A small audio frame classifier, trained from scratch.
Model: arch transformer, moe top_k.
Training: 22900 steps, batches of 128, held-out accuracy 99%.
Data: trained on synthesized solo parts of chorales (CocoChorales), 39062 training examples.
Rows from block 6 of a small audio frame classifier, named by matrix and row number. Rows with one number belong to one neuron. Each number is 200 + 30 x the weight over its row's rms, rounded and kept within 0 to 999. All counts start at 0.
After each neuron's rows are labels from the 100 clips, of 14976, where the neuron reaches its highest value: "peak on" is the class under the peak. Only what is clearly more common there than usual is listed. The data: synthesized solo parts of chorales (CocoChorales).
# fc1: MLP up (model.blocks.6.mlp.fc1.weight, 640x160), inputs 0-159
# fc2: MLP down (model.blocks.6.mlp.fc2.weight, 160x640, transposed), outputs 0-159

fc1.348,224,209,205,185,181,210,183,208,199,234,225,175,220,220,279,164,180,211,194,211,240,169,181,210,205,221,205,232,226,229,187,197,198,220,276,194,221,214,184,260,215,134,236,160,252,267,195,201,182,193,163,232,169,218,207,199,112,215,206,179,199,196,186,204,239,186,243,192,224,181,189,263,202,208,176,225,150,165,187,245,230,202,250,206,223,217,258,201,170,162,168,204,201,218,229,153,180,242,220,216,188,238,208,182,180,190,157,251,196,213,196,198,190,177,195,211,229,205,184,232,182,203,242,186,245,213,182,202,200,316,260,199,249,257,206,260,197,154,177,204,208,191,185,219,180,238,190,213,214,186,200,176,223,220,196,238,197,242,174,161
fc2.348,212,133,225,174,200,193,187,206,210,216,166,226,246,215,233,218,252,191,199,249,226,152,206,245,171,198,163,205,180,294,212,158,161,204,226,191,217,205,265,169,229,205,225,190,118,202,224,252,221,161,215,188,174,203,188,248,192,181,213,195,170,173,221,169,198,201,188,231,195,200,224,171,190,168,199,257,171,120,200,177,287,220,194,176,268,190,148,184,180,200,218,161,223,213,199,217,191,215,181,191,153,206,200,172,178,240,206,184,215,217,207,194,227,189,179,201,198,233,174,193,242,173,226,212,254,221,219,195,158,195,193,224,244,261,203,191,239,227,197,225,177,175,270,199,205,225,240,190,207,152,200,208,187,162,229,173,249,188,196,168
peak on: C4

fc1.201,189,160,192,180,233,208,190,193,191,210,181,160,191,253,152,194,243,204,174,186,165,201,181,167,184,149,197,125,150,183,135,225,204,200,138,200,234,184,252,238,198,210,149,167,208,163,203,207,184,183,239,212,211,209,212,189,196,191,202,260,200,215,173,175,242,123,241,190,191,200,169,210,221,178,222,232,236,211,197,196,201,190,163,256,256,226,194,211,170,165,186,194,193,228,206,227,187,194,195,198,180,220,193,214,248,229,204,152,188,150,183,198,140,161,250,217,181,221,187,225,198,209,238,217,149,218,242,213,169,186,141,154,146,203,213,197,250,216,221,222,196,216,171,205,190,217,218,207,159,238,194,233,200,195,280,201,212,184,277,144
fc2.201,214,263,240,231,140,199,210,150,201,254,252,289,203,178,223,119,138,256,225,146,161,188,187,122,194,212,250,179,184,228,126,196,150,218,204,222,197,256,178,181,215,186,208,201,207,212,213,190,179,188,243,183,250,186,160,219,187,211,193,196,233,149,211,212,225,242,198,226,190,207,178,153,209,192,195,217,227,194,218,197,207,197,211,154,243,244,201,216,198,209,238,195,207,240,204,188,173,194,221,222,225,188,214,194,184,204,200,195,205,272,202,172,191,195,249,239,213,213,172,221,224,202,232,194,216,206,226,191,162,200,199,165,222,156,180,205,169,198,216,201,204,252,211,201,208,221,228,157,151,167,168,229,199,144,210,239,252,209,246,198
peak on: silence; C4

fc1.511,193,245,178,213,199,189,214,172,207,183,189,243,61,139,185,200,209,227,192,212,188,211,210,196,204,234,217,220,291,171,237,126,210,194,222,212,201,180,176,191,195,196,186,224,121,187,217,199,214,225,200,147,248,150,176,202,269,189,201,218,210,171,147,213,104,282,174,194,179,248,247,139,202,154,215,227,204,190,201,163,239,199,179,193,196,186,209,189,253,167,223,187,198,150,194,179,228,208,199,186,185,201,201,172,239,187,228,192,229,193,203,190,250,196,197,199,219,187,226,203,212,186,192,214,202,190,202,234,210,179,258,208,212,206,194,182,171,209,172,233,199,236,180,211,223,169,164,168,204,200,222,201,220,195,186,207,210,155,169,194
fc2.511,194,152,223,254,207,183,174,205,217,204,142,162,107,209,197,193,146,212,205,205,224,228,188,207,217,136,202,187,174,186,198,140,180,250,200,160,226,209,182,245,157,219,202,218,273,150,171,210,229,192,163,212,178,203,195,236,203,163,252,241,206,186,214,182,174,182,199,193,199,236,208,205,236,200,217,196,227,171,226,225,166,221,227,205,215,175,227,193,242,228,164,226,189,151,162,246,166,139,204,216,154,217,223,227,173,173,216,220,238,185,179,202,175,157,241,147,197,140,183,168,178,257,203,201,208,215,188,179,200,204,195,179,201,243,204,280,203,224,187,198,224,172,138,219,200,204,211,228,220,214,197,179,177,171,177,245,180,251,186,271
peak on: B4

fc1.524,155,200,203,190,234,191,203,180,168,182,200,172,210,221,233,184,219,179,204,197,184,243,257,225,167,193,182,162,182,117,240,184,224,193,224,225,226,248,244,226,191,241,199,113,151,196,208,218,178,196,152,197,239,222,204,203,224,232,184,259,180,206,197,198,266,180,183,225,224,240,193,169,223,184,188,166,270,210,161,207,194,200,187,152,212,158,182,173,274,189,201,224,175,180,257,221,228,193,222,179,206,219,229,180,237,196,178,172,199,166,220,209,137,273,239,203,214,200,228,205,199,186,220,236,219,200,208,120,190,168,220,208,172,192,197,200,223,179,160,178,180,231,172,197,236,198,224,198,155,209,169,282,198,194,225,172,182,149,232,181
fc2.524,189,138,156,186,178,261,174,213,277,222,203,213,187,189,208,230,207,210,280,183,201,223,156,210,213,208,189,217,237,128,215,152,218,212,230,248,230,194,170,236,248,204,246,185,243,167,155,205,230,209,217,186,277,212,161,226,202,237,177,206,192,184,220,216,194,173,201,197,200,180,168,172,218,222,221,174,156,186,194,201,226,125,286,183,193,167,168,206,231,222,158,254,225,210,222,168,199,196,182,183,191,234,237,163,213,239,178,198,206,188,182,178,140,237,212,198,167,199,177,240,169,192,214,198,172,223,209,179,165,163,206,223,198,174,170,184,202,186,197,188,173,163,207,203,192,159,223,197,205,217,250,191,213,220,201,199,245,283,253,173
peak on: B4

fc1.273,228,168,212,230,182,203,236,187,193,168,183,177,149,174,192,235,202,192,168,199,212,225,193,163,180,241,203,183,155,208,139,178,207,189,214,225,196,114,246,291,199,246,203,182,201,204,208,214,213,185,145,176,247,262,164,169,188,208,200,234,193,199,227,202,143,212,258,214,212,217,167,234,202,99,207,252,241,186,191,220,185,158,213,225,242,213,200,234,254,185,224,235,199,199,204,214,182,181,162,216,190,189,184,194,230,213,270,237,197,186,212,199,175,248,187,199,196,181,232,176,211,170,258,207,195,212,203,212,189,216,215,188,162,207,197,204,195,229,184,195,201,205,151,221,227,215,308,160,174,215,180,175,230,189,251,186,195,174,185,166
fc2.273,246,205,247,244,154,188,201,181,178,171,205,257,182,233,194,154,181,238,194,179,227,219,196,150,186,163,269,194,208,221,175,185,186,187,238,186,190,247,209,181,192,193,212,182,201,187,156,202,214,197,192,197,259,223,212,260,176,239,243,194,223,168,268,222,204,197,172,226,200,178,130,163,213,222,213,194,165,177,182,213,178,230,244,167,192,198,208,165,223,189,208,243,226,214,195,186,183,140,223,231,256,187,253,216,239,222,203,177,208,217,147,197,160,151,196,152,182,181,151,243,208,162,238,199,208,178,215,214,167,154,174,177,226,226,193,233,211,189,185,122,245,186,185,187,260,251,185,208,199,175,183,153,196,207,178,231,204,203,208,280
peak on: B4

fc1.137,231,172,201,227,182,168,179,207,218,186,152,204,190,227,245,209,205,199,174,223,210,155,223,163,185,285,188,263,239,277,212,176,204,218,128,201,233,194,164,246,209,231,224,257,235,184,197,198,195,235,214,162,187,132,173,223,241,209,205,197,226,227,147,212,139,207,180,219,140,252,176,135,181,174,202,183,209,184,269,211,167,134,223,200,218,191,195,201,148,237,217,220,204,198,157,181,209,165,219,184,182,160,147,202,179,173,198,242,195,200,196,188,208,211,185,164,218,227,224,219,251,190,187,153,205,214,246,233,196,206,191,219,216,204,201,203,221,212,209,187,194,135,263,226,221,189,164,178,181,199,194,168,176,224,251,185,210,195,239,216
fc2.137,213,198,197,162,236,209,228,194,234,132,246,233,194,207,237,242,229,232,185,189,196,141,228,109,215,223,208,217,173,204,241,255,152,197,178,232,154,180,214,214,229,167,191,196,208,221,192,201,188,188,177,188,181,153,174,229,217,191,220,163,234,167,191,164,193,222,178,231,254,207,247,206,214,154,201,147,223,191,159,206,152,189,178,205,270,216,200,143,183,173,234,198,220,196,159,153,214,204,213,199,146,166,187,208,197,194,176,235,161,181,185,156,199,198,202,185,234,192,207,148,189,192,204,192,166,179,189,240,198,210,217,178,191,225,222,213,130,230,208,163,191,203,182,255,147,205,173,195,222,221,187,268,238,180,125,224,188,259,158,213
peak on: D#4

fc1.605,201,215,235,148,184,180,191,263,188,207,177,213,237,272,187,196,248,205,192,190,161,247,239,169,183,166,175,166,210,181,277,273,198,179,225,211,203,227,184,174,196,205,157,186,146,165,205,212,212,244,221,181,202,176,186,213,262,197,198,219,182,204,196,204,146,176,151,180,215,196,232,154,216,229,184,210,252,217,198,172,196,201,158,174,189,209,156,184,210,149,214,225,195,223,244,185,212,194,214,183,191,169,193,201,194,241,193,202,179,219,214,201,229,226,231,174,228,188,232,193,207,214,195,196,144,210,205,218,213,185,168,178,171,170,210,228,250,150,145,163,210,133,193,169,209,205,166,198,153,223,195,195,205,190,265,186,227,118,295,244
fc2.605,215,149,150,211,219,185,171,201,215,252,200,193,249,197,187,245,131,165,248,174,258,221,177,98,218,176,219,173,215,152,232,165,168,196,203,170,194,174,164,241,157,215,203,193,255,188,182,145,185,189,216,202,220,185,177,186,228,177,192,232,167,217,136,201,169,222,194,253,190,180,246,210,206,160,230,261,210,177,202,229,191,180,241,227,230,187,221,198,240,224,134,204,210,195,209,234,226,226,211,208,199,174,190,209,193,205,172,235,174,193,158,220,159,242,201,186,182,226,207,151,173,228,177,191,169,197,224,197,204,245,203,210,147,209,189,166,150,269,225,224,190,212,187,201,197,188,177,216,234,204,236,216,207,176,181,161,243,277,207,179
peak on: B4

fc1.74,181,253,169,137,219,169,199,227,172,194,174,185,217,237,221,140,210,215,186,155,212,240,219,196,175,170,212,162,194,156,254,207,205,196,231,201,204,244,211,150,214,219,184,197,177,196,201,193,196,181,149,169,166,230,180,261,235,187,187,177,228,174,226,213,332,168,216,203,226,224,191,248,289,208,210,216,250,197,187,217,194,206,194,158,205,183,177,158,213,146,180,219,217,169,225,209,150,209,211,206,186,230,231,213,195,221,215,223,200,250,204,183,198,265,216,178,191,209,225,192,237,215,211,224,223,212,193,163,160,198,189,238,155,190,189,249,164,152,184,222,163,217,154,180,183,218,194,188,146,193,218,140,174,200,209,203,180,145,226,187
fc2.74,234,167,184,147,227,249,216,194,175,285,189,249,189,183,172,178,148,197,252,182,236,230,168,253,187,202,166,221,226,156,243,159,205,179,258,215,168,201,212,199,236,150,241,181,195,222,168,222,215,201,237,204,224,205,120,244,154,213,157,180,216,221,225,159,273,177,188,205,163,156,216,197,239,199,187,175,207,211,209,173,175,213,288,218,197,216,198,196,220,186,211,203,158,208,186,221,203,225,244,158,205,221,157,193,221,186,185,299,211,239,204,234,186,209,171,208,182,199,226,239,183,212,202,212,182,202,180,222,220,238,180,199,237,243,181,198,254,200,220,164,174,209,233,226,178,179,200,188,252,172,182,188,204,239,206,181,186,177,217,181
peak on: D#5; D#4

fc1.419,179,161,197,182,224,207,204,199,183,202,233,187,199,248,177,242,224,176,208,187,130,231,249,183,189,183,163,145,145,175,229,226,219,189,130,206,201,220,222,138,156,204,191,184,191,136,225,210,189,224,230,197,202,182,236,188,201,207,205,282,221,218,205,193,230,117,168,220,210,217,186,151,192,208,180,189,229,232,212,178,189,217,153,232,204,217,139,216,245,193,194,226,201,204,223,215,200,142,195,199,209,174,199,191,283,222,171,170,201,181,183,196,177,214,261,204,234,188,189,204,182,186,174,238,165,226,194,159,199,150,159,173,144,190,216,192,268,185,182,209,181,209,150,221,212,195,195,208,141,257,193,233,185,194,266,169,210,177,245,212
fc2.419,174,185,192,173,185,224,171,233,197,218,248,159,221,197,208,210,143,234,259,192,142,219,156,145,174,241,252,190,213,133,141,239,182,176,162,242,153,224,175,187,241,234,244,145,238,197,211,180,188,208,237,209,225,188,185,189,195,216,144,192,190,160,216,237,190,250,173,184,226,225,204,171,190,217,177,248,232,180,204,224,177,129,196,159,199,215,193,248,207,191,171,253,209,219,201,211,205,177,209,225,199,235,194,206,186,206,173,214,174,187,178,193,177,194,228,179,145,215,214,193,215,206,209,186,205,229,205,203,208,187,266,206,156,122,176,228,110,242,211,192,195,176,198,180,190,219,224,213,223,184,212,204,208,225,201,166,250,269,232,154
peak on: C4

fc1.428,193,199,200,159,291,240,196,210,212,203,171,162,235,243,152,179,202,200,214,178,236,233,206,196,195,155,207,206,237,153,222,236,214,159,230,184,215,267,200,179,207,180,146,167,180,216,200,207,175,207,202,184,199,202,194,249,241,202,203,240,233,169,205,175,196,131,226,215,214,232,194,210,225,226,200,154,236,201,160,236,138,203,154,152,218,198,191,218,189,157,230,209,204,236,239,193,149,276,238,187,185,161,220,203,257,193,216,245,168,252,216,194,228,206,207,168,191,217,189,212,221,203,204,231,236,223,203,184,191,222,133,174,197,187,199,198,208,154,202,184,183,162,195,183,201,180,154,247,222,237,191,155,177,191,183,220,170,166,303,189
fc2.428,172,242,146,226,198,159,226,178,229,219,189,248,193,179,172,211,150,190,220,106,234,239,181,226,160,225,219,181,190,240,190,165,175,171,218,222,191,221,194,167,183,157,244,216,250,240,172,230,242,194,230,222,242,204,181,223,262,190,186,200,257,242,166,189,142,153,175,204,193,198,214,218,166,183,191,220,158,154,195,182,198,190,237,207,219,228,241,203,232,208,187,196,150,228,225,211,184,287,236,183,199,195,203,247,209,212,200,237,198,242,260,222,203,183,159,203,207,179,250,253,210,212,242,195,174,196,253,226,233,190,193,208,203,179,175,175,191,241,232,171,166,218,224,203,200,174,246,187,201,190,145,186,168,193,247,198,221,195,249,163
peak on: D#5

fc1.462,175,150,214,196,214,181,192,204,170,175,210,174,179,215,177,205,228,227,186,194,208,214,175,157,188,169,207,124,228,174,162,210,231,217,181,205,217,166,231,166,205,179,172,239,129,184,200,212,194,213,206,180,239,230,196,213,206,219,201,272,192,157,188,185,99,171,213,183,167,218,204,213,209,111,199,244,238,199,186,172,219,260,158,261,197,223,177,210,244,184,216,197,226,197,207,214,189,168,216,205,186,266,179,177,261,235,251,143,219,148,195,198,121,183,246,229,209,203,225,221,181,213,225,215,139,181,197,200,197,188,189,180,173,194,197,171,229,252,190,197,175,224,169,201,238,197,184,197,147,238,202,221,204,190,227,199,188,129,219,180
fc2.462,247,259,253,217,125,223,205,195,203,237,211,271,181,170,241,195,134,223,255,189,192,211,177,132,198,163,254,212,220,210,158,180,164,222,204,199,221,253,193,238,151,199,176,169,251,177,157,152,213,239,209,172,253,228,218,229,198,180,190,212,218,182,248,174,177,217,166,238,184,252,172,189,147,239,255,239,221,207,205,172,202,161,224,160,193,219,219,204,229,229,144,196,200,233,207,188,212,133,182,217,226,244,192,194,169,201,208,199,222,185,199,206,181,204,230,208,208,185,186,208,175,207,171,188,224,224,177,172,158,183,190,141,226,207,188,241,162,183,207,240,202,191,165,202,179,235,243,228,196,188,190,175,190,185,181,250,230,218,240,160
peak on: B4

fc1.594,211,163,167,213,191,139,201,216,220,194,171,205,235,148,198,171,213,213,190,188,195,210,209,199,222,151,215,214,199,181,236,200,202,204,215,174,216,172,153,169,227,283,239,211,204,172,209,189,244,198,207,176,201,161,168,261,247,188,193,251,204,209,166,191,229,143,130,177,168,245,217,217,234,109,206,194,236,165,191,208,136,267,206,209,207,195,121,185,201,187,176,199,208,186,203,218,203,216,221,165,201,228,191,188,165,203,215,280,213,209,194,167,199,201,199,214,236,214,226,207,200,204,173,204,256,206,212,219,195,191,107,242,258,205,202,257,209,224,203,233,166,191,234,199,212,193,109,206,190,197,190,221,179,212,178,206,197,244,224,198
fc2.594,171,278,178,182,211,207,272,220,168,199,254,220,212,235,164,201,172,212,197,212,225,191,183,236,197,228,201,178,191,187,194,272,189,169,200,247,182,259,169,186,260,154,206,216,160,216,169,213,197,205,188,200,205,235,195,175,169,170,157,187,225,193,172,179,181,188,162,211,232,236,167,194,241,212,224,232,188,235,158,209,173,166,199,178,231,213,189,205,192,156,211,216,171,216,186,166,195,200,213,179,216,224,146,195,184,177,141,293,200,122,218,257,230,191,215,212,253,195,230,187,166,238,189,206,187,201,201,189,194,218,147,188,212,233,199,218,172,189,184,188,199,205,217,229,188,156,204,203,293,225,148,192,231,223,130,247,203,215,246,183
peak on: D#4; A#3

fc1.406,187,227,179,138,219,212,199,203,221,195,227,194,219,263,174,205,249,222,228,201,210,265,209,187,207,164,202,189,216,155,256,206,197,180,289,199,247,250,217,188,206,222,172,152,152,197,211,191,195,231,250,197,180,180,196,243,218,260,194,241,237,177,201,203,231,187,209,220,248,239,208,198,258,211,177,200,241,164,171,191,200,246,148,133,202,234,188,231,266,148,141,179,204,220,225,191,215,282,211,176,191,181,215,211,214,225,151,226,190,215,236,197,228,265,195,185,208,199,207,178,209,203,223,227,233,219,189,204,222,138,171,146,203,195,199,240,196,213,189,234,204,174,153,195,170,207,240,215,200,223,209,167,211,223,185,261,193,195,222,202
fc2.406,200,207,179,242,172,192,195,183,191,240,205,227,207,236,153,229,112,184,257,182,246,249,144,196,193,230,131,188,223,170,178,187,193,137,217,169,198,235,192,173,229,185,219,207,216,200,194,222,182,230,184,206,217,188,151,242,199,193,167,204,174,224,184,256,177,168,200,148,187,149,190,228,274,193,152,228,158,192,182,154,195,195,239,183,217,264,200,212,232,187,187,249,180,247,239,232,190,245,209,185,209,214,205,172,181,181,186,265,216,203,181,228,180,180,163,198,160,195,234,236,220,227,210,202,192,163,231,196,243,184,249,218,173,168,186,176,201,204,148,163,183,214,267,200,236,169,183,199,249,151,197,194,175,182,259,187,212,226,205,198
peak on: D#5

fc1.532,148,178,183,143,206,206,215,182,194,206,218,154,178,277,160,161,164,157,207,189,181,231,201,226,220,105,215,129,259,140,247,201,198,187,148,207,244,221,213,169,202,177,173,209,227,169,182,198,227,230,233,184,232,201,214,251,178,203,194,241,174,183,157,137,229,151,210,194,184,202,210,240,220,206,220,152,250,202,184,164,191,237,187,243,176,193,186,207,244,154,175,183,207,213,247,182,191,258,233,203,188,249,206,195,206,202,191,158,229,189,204,200,228,181,254,248,228,218,237,201,176,202,175,244,172,255,175,210,186,197,178,206,188,179,212,173,251,223,201,192,199,222,166,212,183,186,161,240,190,192,214,251,196,192,212,215,224,149,225,182
fc2.532,165,206,226,223,185,193,206,212,172,241,250,192,178,165,210,232,149,192,275,169,171,228,156,265,152,224,189,203,142,205,131,200,196,188,179,240,172,220,200,170,172,213,228,246,175,238,173,216,225,187,258,214,247,242,194,180,244,218,147,227,222,165,209,144,172,209,227,184,149,219,206,217,177,207,226,247,234,191,225,164,199,156,212,181,149,226,166,244,205,197,194,156,192,250,202,267,172,210,156,193,233,262,217,236,166,190,195,220,209,169,262,183,222,233,237,193,205,200,196,199,196,212,221,187,192,206,187,168,216,214,163,189,185,208,171,225,147,183,191,227,185,220,223,193,154,143,219,202,186,199,197,166,206,178,260,195,200,198,222,147
peak on: silence; C4

fc1.230,215,202,213,104,174,185,193,220,190,221,188,191,234,244,207,141,176,187,186,180,217,231,147,201,226,134,180,194,282,200,287,259,202,195,255,182,229,225,207,257,202,187,182,214,215,206,195,190,244,196,205,198,207,189,205,225,208,189,213,181,190,214,197,199,255,181,210,170,205,151,247,236,277,240,194,166,188,205,202,184,207,214,202,190,208,259,184,176,160,124,192,216,208,212,237,180,178,310,232,201,197,240,217,248,174,227,192,196,177,227,228,231,221,254,215,209,184,220,192,187,208,223,200,190,232,231,189,196,182,231,239,197,219,191,209,233,207,200,156,197,202,192,188,199,176,222,224,197,176,149,238,164,243,215,165,222,182,160,223,200
fc2.230,185,197,193,215,201,200,213,168,188,291,193,202,249,246,212,233,162,166,274,189,207,218,158,257,172,178,190,209,149,227,205,155,173,214,213,198,154,184,233,204,159,201,186,222,128,190,195,190,211,204,242,235,222,215,147,237,223,210,185,239,222,203,178,154,216,188,255,204,170,151,255,244,237,197,191,245,201,169,221,166,234,207,219,206,167,223,194,186,208,184,174,150,178,184,194,275,221,243,188,181,220,258,181,219,163,204,180,220,206,199,270,143,233,216,162,217,219,201,118,207,178,205,213,203,173,176,227,199,235,216,170,210,187,263,197,165,211,206,187,197,179,213,221,184,192,182,180,175,226,192,189,211,210,217,225,261,205,147,177,192
peak on: B4

fc1.150,204,177,196,206,226,173,194,202,177,90,202,200,174,237,144,193,139,198,205,201,158,207,237,190,208,182,204,229,200,240,194,166,196,226,139,197,185,253,203,213,201,167,210,182,237,179,196,186,166,207,214,224,218,255,196,196,217,185,199,241,209,202,231,192,106,185,198,204,190,188,207,194,123,150,195,175,175,195,159,200,223,225,210,195,204,196,218,221,176,236,204,203,198,208,187,204,152,175,206,207,200,232,144,202,162,196,210,220,208,202,199,170,206,195,136,205,138,194,200,194,153,198,187,270,190,206,158,244,215,233,152,165,167,205,254,191,151,225,214,210,197,211,224,196,148,299,219,242,222,204,202,163,213,201,213,198,266,160,144,197
fc2.150,186,228,223,198,178,214,203,207,215,203,192,222,120,162,197,199,208,268,285,195,208,227,208,194,209,198,199,188,255,222,156,202,225,185,204,198,193,248,184,209,200,205,207,230,259,222,158,182,204,201,235,204,201,272,156,177,215,202,177,120,198,185,168,214,213,183,184,193,182,184,198,203,202,212,189,238,211,200,195,206,192,180,180,208,177,207,209,116,261,190,204,198,207,225,178,195,222,278,175,184,200,212,240,207,203,208,209,188,264,192,189,213,208,192,198,217,215,205,207,204,195,218,207,34,213,208,194,96,199,189,201,220,198,185,306,217,195,204,202,189,217,197,195,196,206,200,202,195,211,212,197,228,191,194,192,178,169,219,203,204
peak on: silence

fc1.537,179,209,231,190,225,212,219,199,186,231,188,170,236,189,241,177,204,175,183,198,218,203,235,234,193,165,203,187,132,202,180,187,200,184,205,210,168,230,159,295,187,190,183,124,249,253,216,189,163,142,195,232,174,180,220,174,158,191,183,150,224,204,238,146,289,154,250,235,226,210,184,259,215,219,173,175,216,209,193,248,176,219,212,198,230,196,169,196,141,160,239,240,192,249,191,187,119,225,198,193,194,216,228,188,228,207,149,296,179,231,228,209,227,217,215,187,193,189,206,178,176,212,214,211,195,190,225,212,187,249,171,218,167,206,209,190,224,140,205,207,186,179,210,195,183,237,184,189,224,173,191,192,199,201,247,202,219,224,238,186
fc2.537,227,225,240,213,197,214,219,181,217,226,200,286,204,145,210,168,202,195,164,151,247,163,214,198,184,227,210,157,180,186,187,180,166,170,211,222,208,176,230,213,196,182,215,161,135,241,212,241,212,208,197,169,210,176,120,150,166,262,153,200,152,187,177,232,191,192,174,180,181,191,195,181,195,168,186,233,226,142,208,240,200,222,197,220,284,199,186,203,149,252,253,169,181,211,200,213,167,232,187,181,255,169,222,180,232,246,169,221,210,254,217,217,214,248,235,220,193,237,223,223,209,173,198,211,195,172,188,160,187,187,184,224,246,179,182,178,227,249,256,221,184,215,276,180,200,193,187,188,167,169,179,200,216,206,218,167,211,235,231,231
peak on: D#5; D5

fc1.356,173,153,204,203,230,186,199,185,177,213,243,165,244,258,175,236,221,175,213,212,152,215,201,147,185,192,174,147,168,178,148,245,198,190,137,182,251,209,243,254,199,193,152,170,239,177,211,209,192,188,242,197,216,174,235,185,175,188,202,234,220,179,206,172,233,104,211,224,205,194,166,179,195,218,219,177,240,212,206,201,177,169,188,246,219,209,163,236,232,190,232,187,191,213,201,212,200,205,219,205,199,167,190,218,265,221,205,191,209,217,208,213,193,152,226,211,236,212,208,221,199,194,210,214,145,211,197,186,170,192,143,122,139,182,215,162,284,223,206,213,207,172,191,212,215,207,219,205,146,230,192,214,235,211,294,191,224,220,263,175
fc2.356,222,240,251,234,189,192,196,174,214,183,235,223,275,161,190,184,180,250,234,170,158,192,223,83,219,234,263,183,189,216,144,268,193,192,178,196,199,226,187,177,218,177,201,210,191,192,185,189,187,196,202,213,240,172,153,149,212,206,194,196,224,170,171,211,206,255,206,219,225,195,141,172,192,167,155,245,195,184,232,206,201,169,210,153,168,219,210,218,196,175,208,224,189,251,181,167,228,233,190,217,210,168,210,230,175,205,227,171,184,233,186,196,165,166,207,219,216,241,212,182,220,155,195,189,212,231,201,190,172,198,252,189,169,147,172,155,99,231,199,177,253,199,213,161,212,226,196,223,143,222,183,206,194,177,188,158,205,186,236,192
peak on: silence

fc1.585,205,253,211,150,201,168,204,220,213,190,202,214,163,196,201,175,181,226,193,221,180,232,159,195,224,156,226,127,269,168,236,186,230,210,276,201,206,184,181,180,199,195,215,210,128,204,188,196,257,222,236,152,239,234,179,227,197,181,203,223,155,168,174,191,194,175,136,187,195,247,220,220,240,129,205,200,260,153,157,188,231,284,170,228,187,210,197,214,243,147,178,233,211,220,212,211,232,240,236,203,195,238,183,212,229,184,202,210,227,183,168,177,165,224,217,216,246,231,253,213,201,206,175,229,194,226,215,231,184,213,250,247,231,212,194,230,225,249,161,191,155,202,176,224,213,184,192,207,187,189,200,263,224,199,208,223,207,148,202,204
fc2.585,169,201,216,235,163,224,181,216,204,231,205,196,175,218,192,233,133,182,280,213,245,210,177,216,187,178,158,158,201,146,206,156,181,203,175,209,197,233,173,194,179,184,232,225,204,195,185,180,222,219,212,195,228,261,209,171,190,181,183,236,229,237,189,176,193,185,183,203,184,172,185,193,219,176,237,292,259,220,218,193,244,164,243,173,218,213,160,209,236,194,101,170,225,164,174,236,178,151,167,156,214,232,151,187,166,204,243,246,231,180,177,204,212,247,221,210,234,233,169,182,173,260,166,206,154,199,213,182,205,251,199,186,193,227,191,219,169,214,204,234,206,200,185,201,218,125,185,241,241,178,196,211,236,188,211,258,184,201,228,183
peak on: B4

fc1.408,157,163,188,164,211,199,179,210,163,221,205,143,214,288,175,175,204,167,192,213,164,238,206,198,225,170,194,117,178,158,210,268,210,176,140,179,227,238,231,208,183,199,170,209,208,153,196,211,177,196,228,190,212,209,225,231,159,186,204,245,195,193,199,155,182,94,213,223,214,199,182,194,194,225,213,146,237,222,192,199,194,231,178,256,220,224,160,182,209,184,236,217,220,222,208,179,205,218,181,204,191,239,204,229,214,195,213,171,209,221,192,198,212,185,259,219,221,232,185,201,182,223,195,230,146,242,175,179,154,171,169,165,127,212,213,180,285,194,189,187,212,170,204,178,196,206,200,202,147,228,191,187,198,200,281,212,219,161,249,163
fc2.408,220,249,213,213,187,214,209,195,236,267,229,231,238,169,166,242,149,173,262,160,140,229,211,172,201,230,226,187,177,165,170,214,221,240,166,227,180,195,199,145,170,183,220,178,190,205,213,193,182,234,252,213,247,170,156,145,186,216,136,218,212,154,217,180,163,245,228,240,170,189,220,182,202,231,200,243,202,168,222,206,181,182,164,171,184,206,195,265,213,190,163,188,214,272,186,222,254,218,208,195,235,231,227,212,215,205,208,193,191,221,249,159,225,251,213,202,171,216,221,209,194,198,197,185,181,173,199,157,191,161,228,177,189,155,160,181,87,218,183,221,189,204,188,171,191,166,233,212,199,206,196,217,172,201,250,165,224,183,235,169
peak on: C4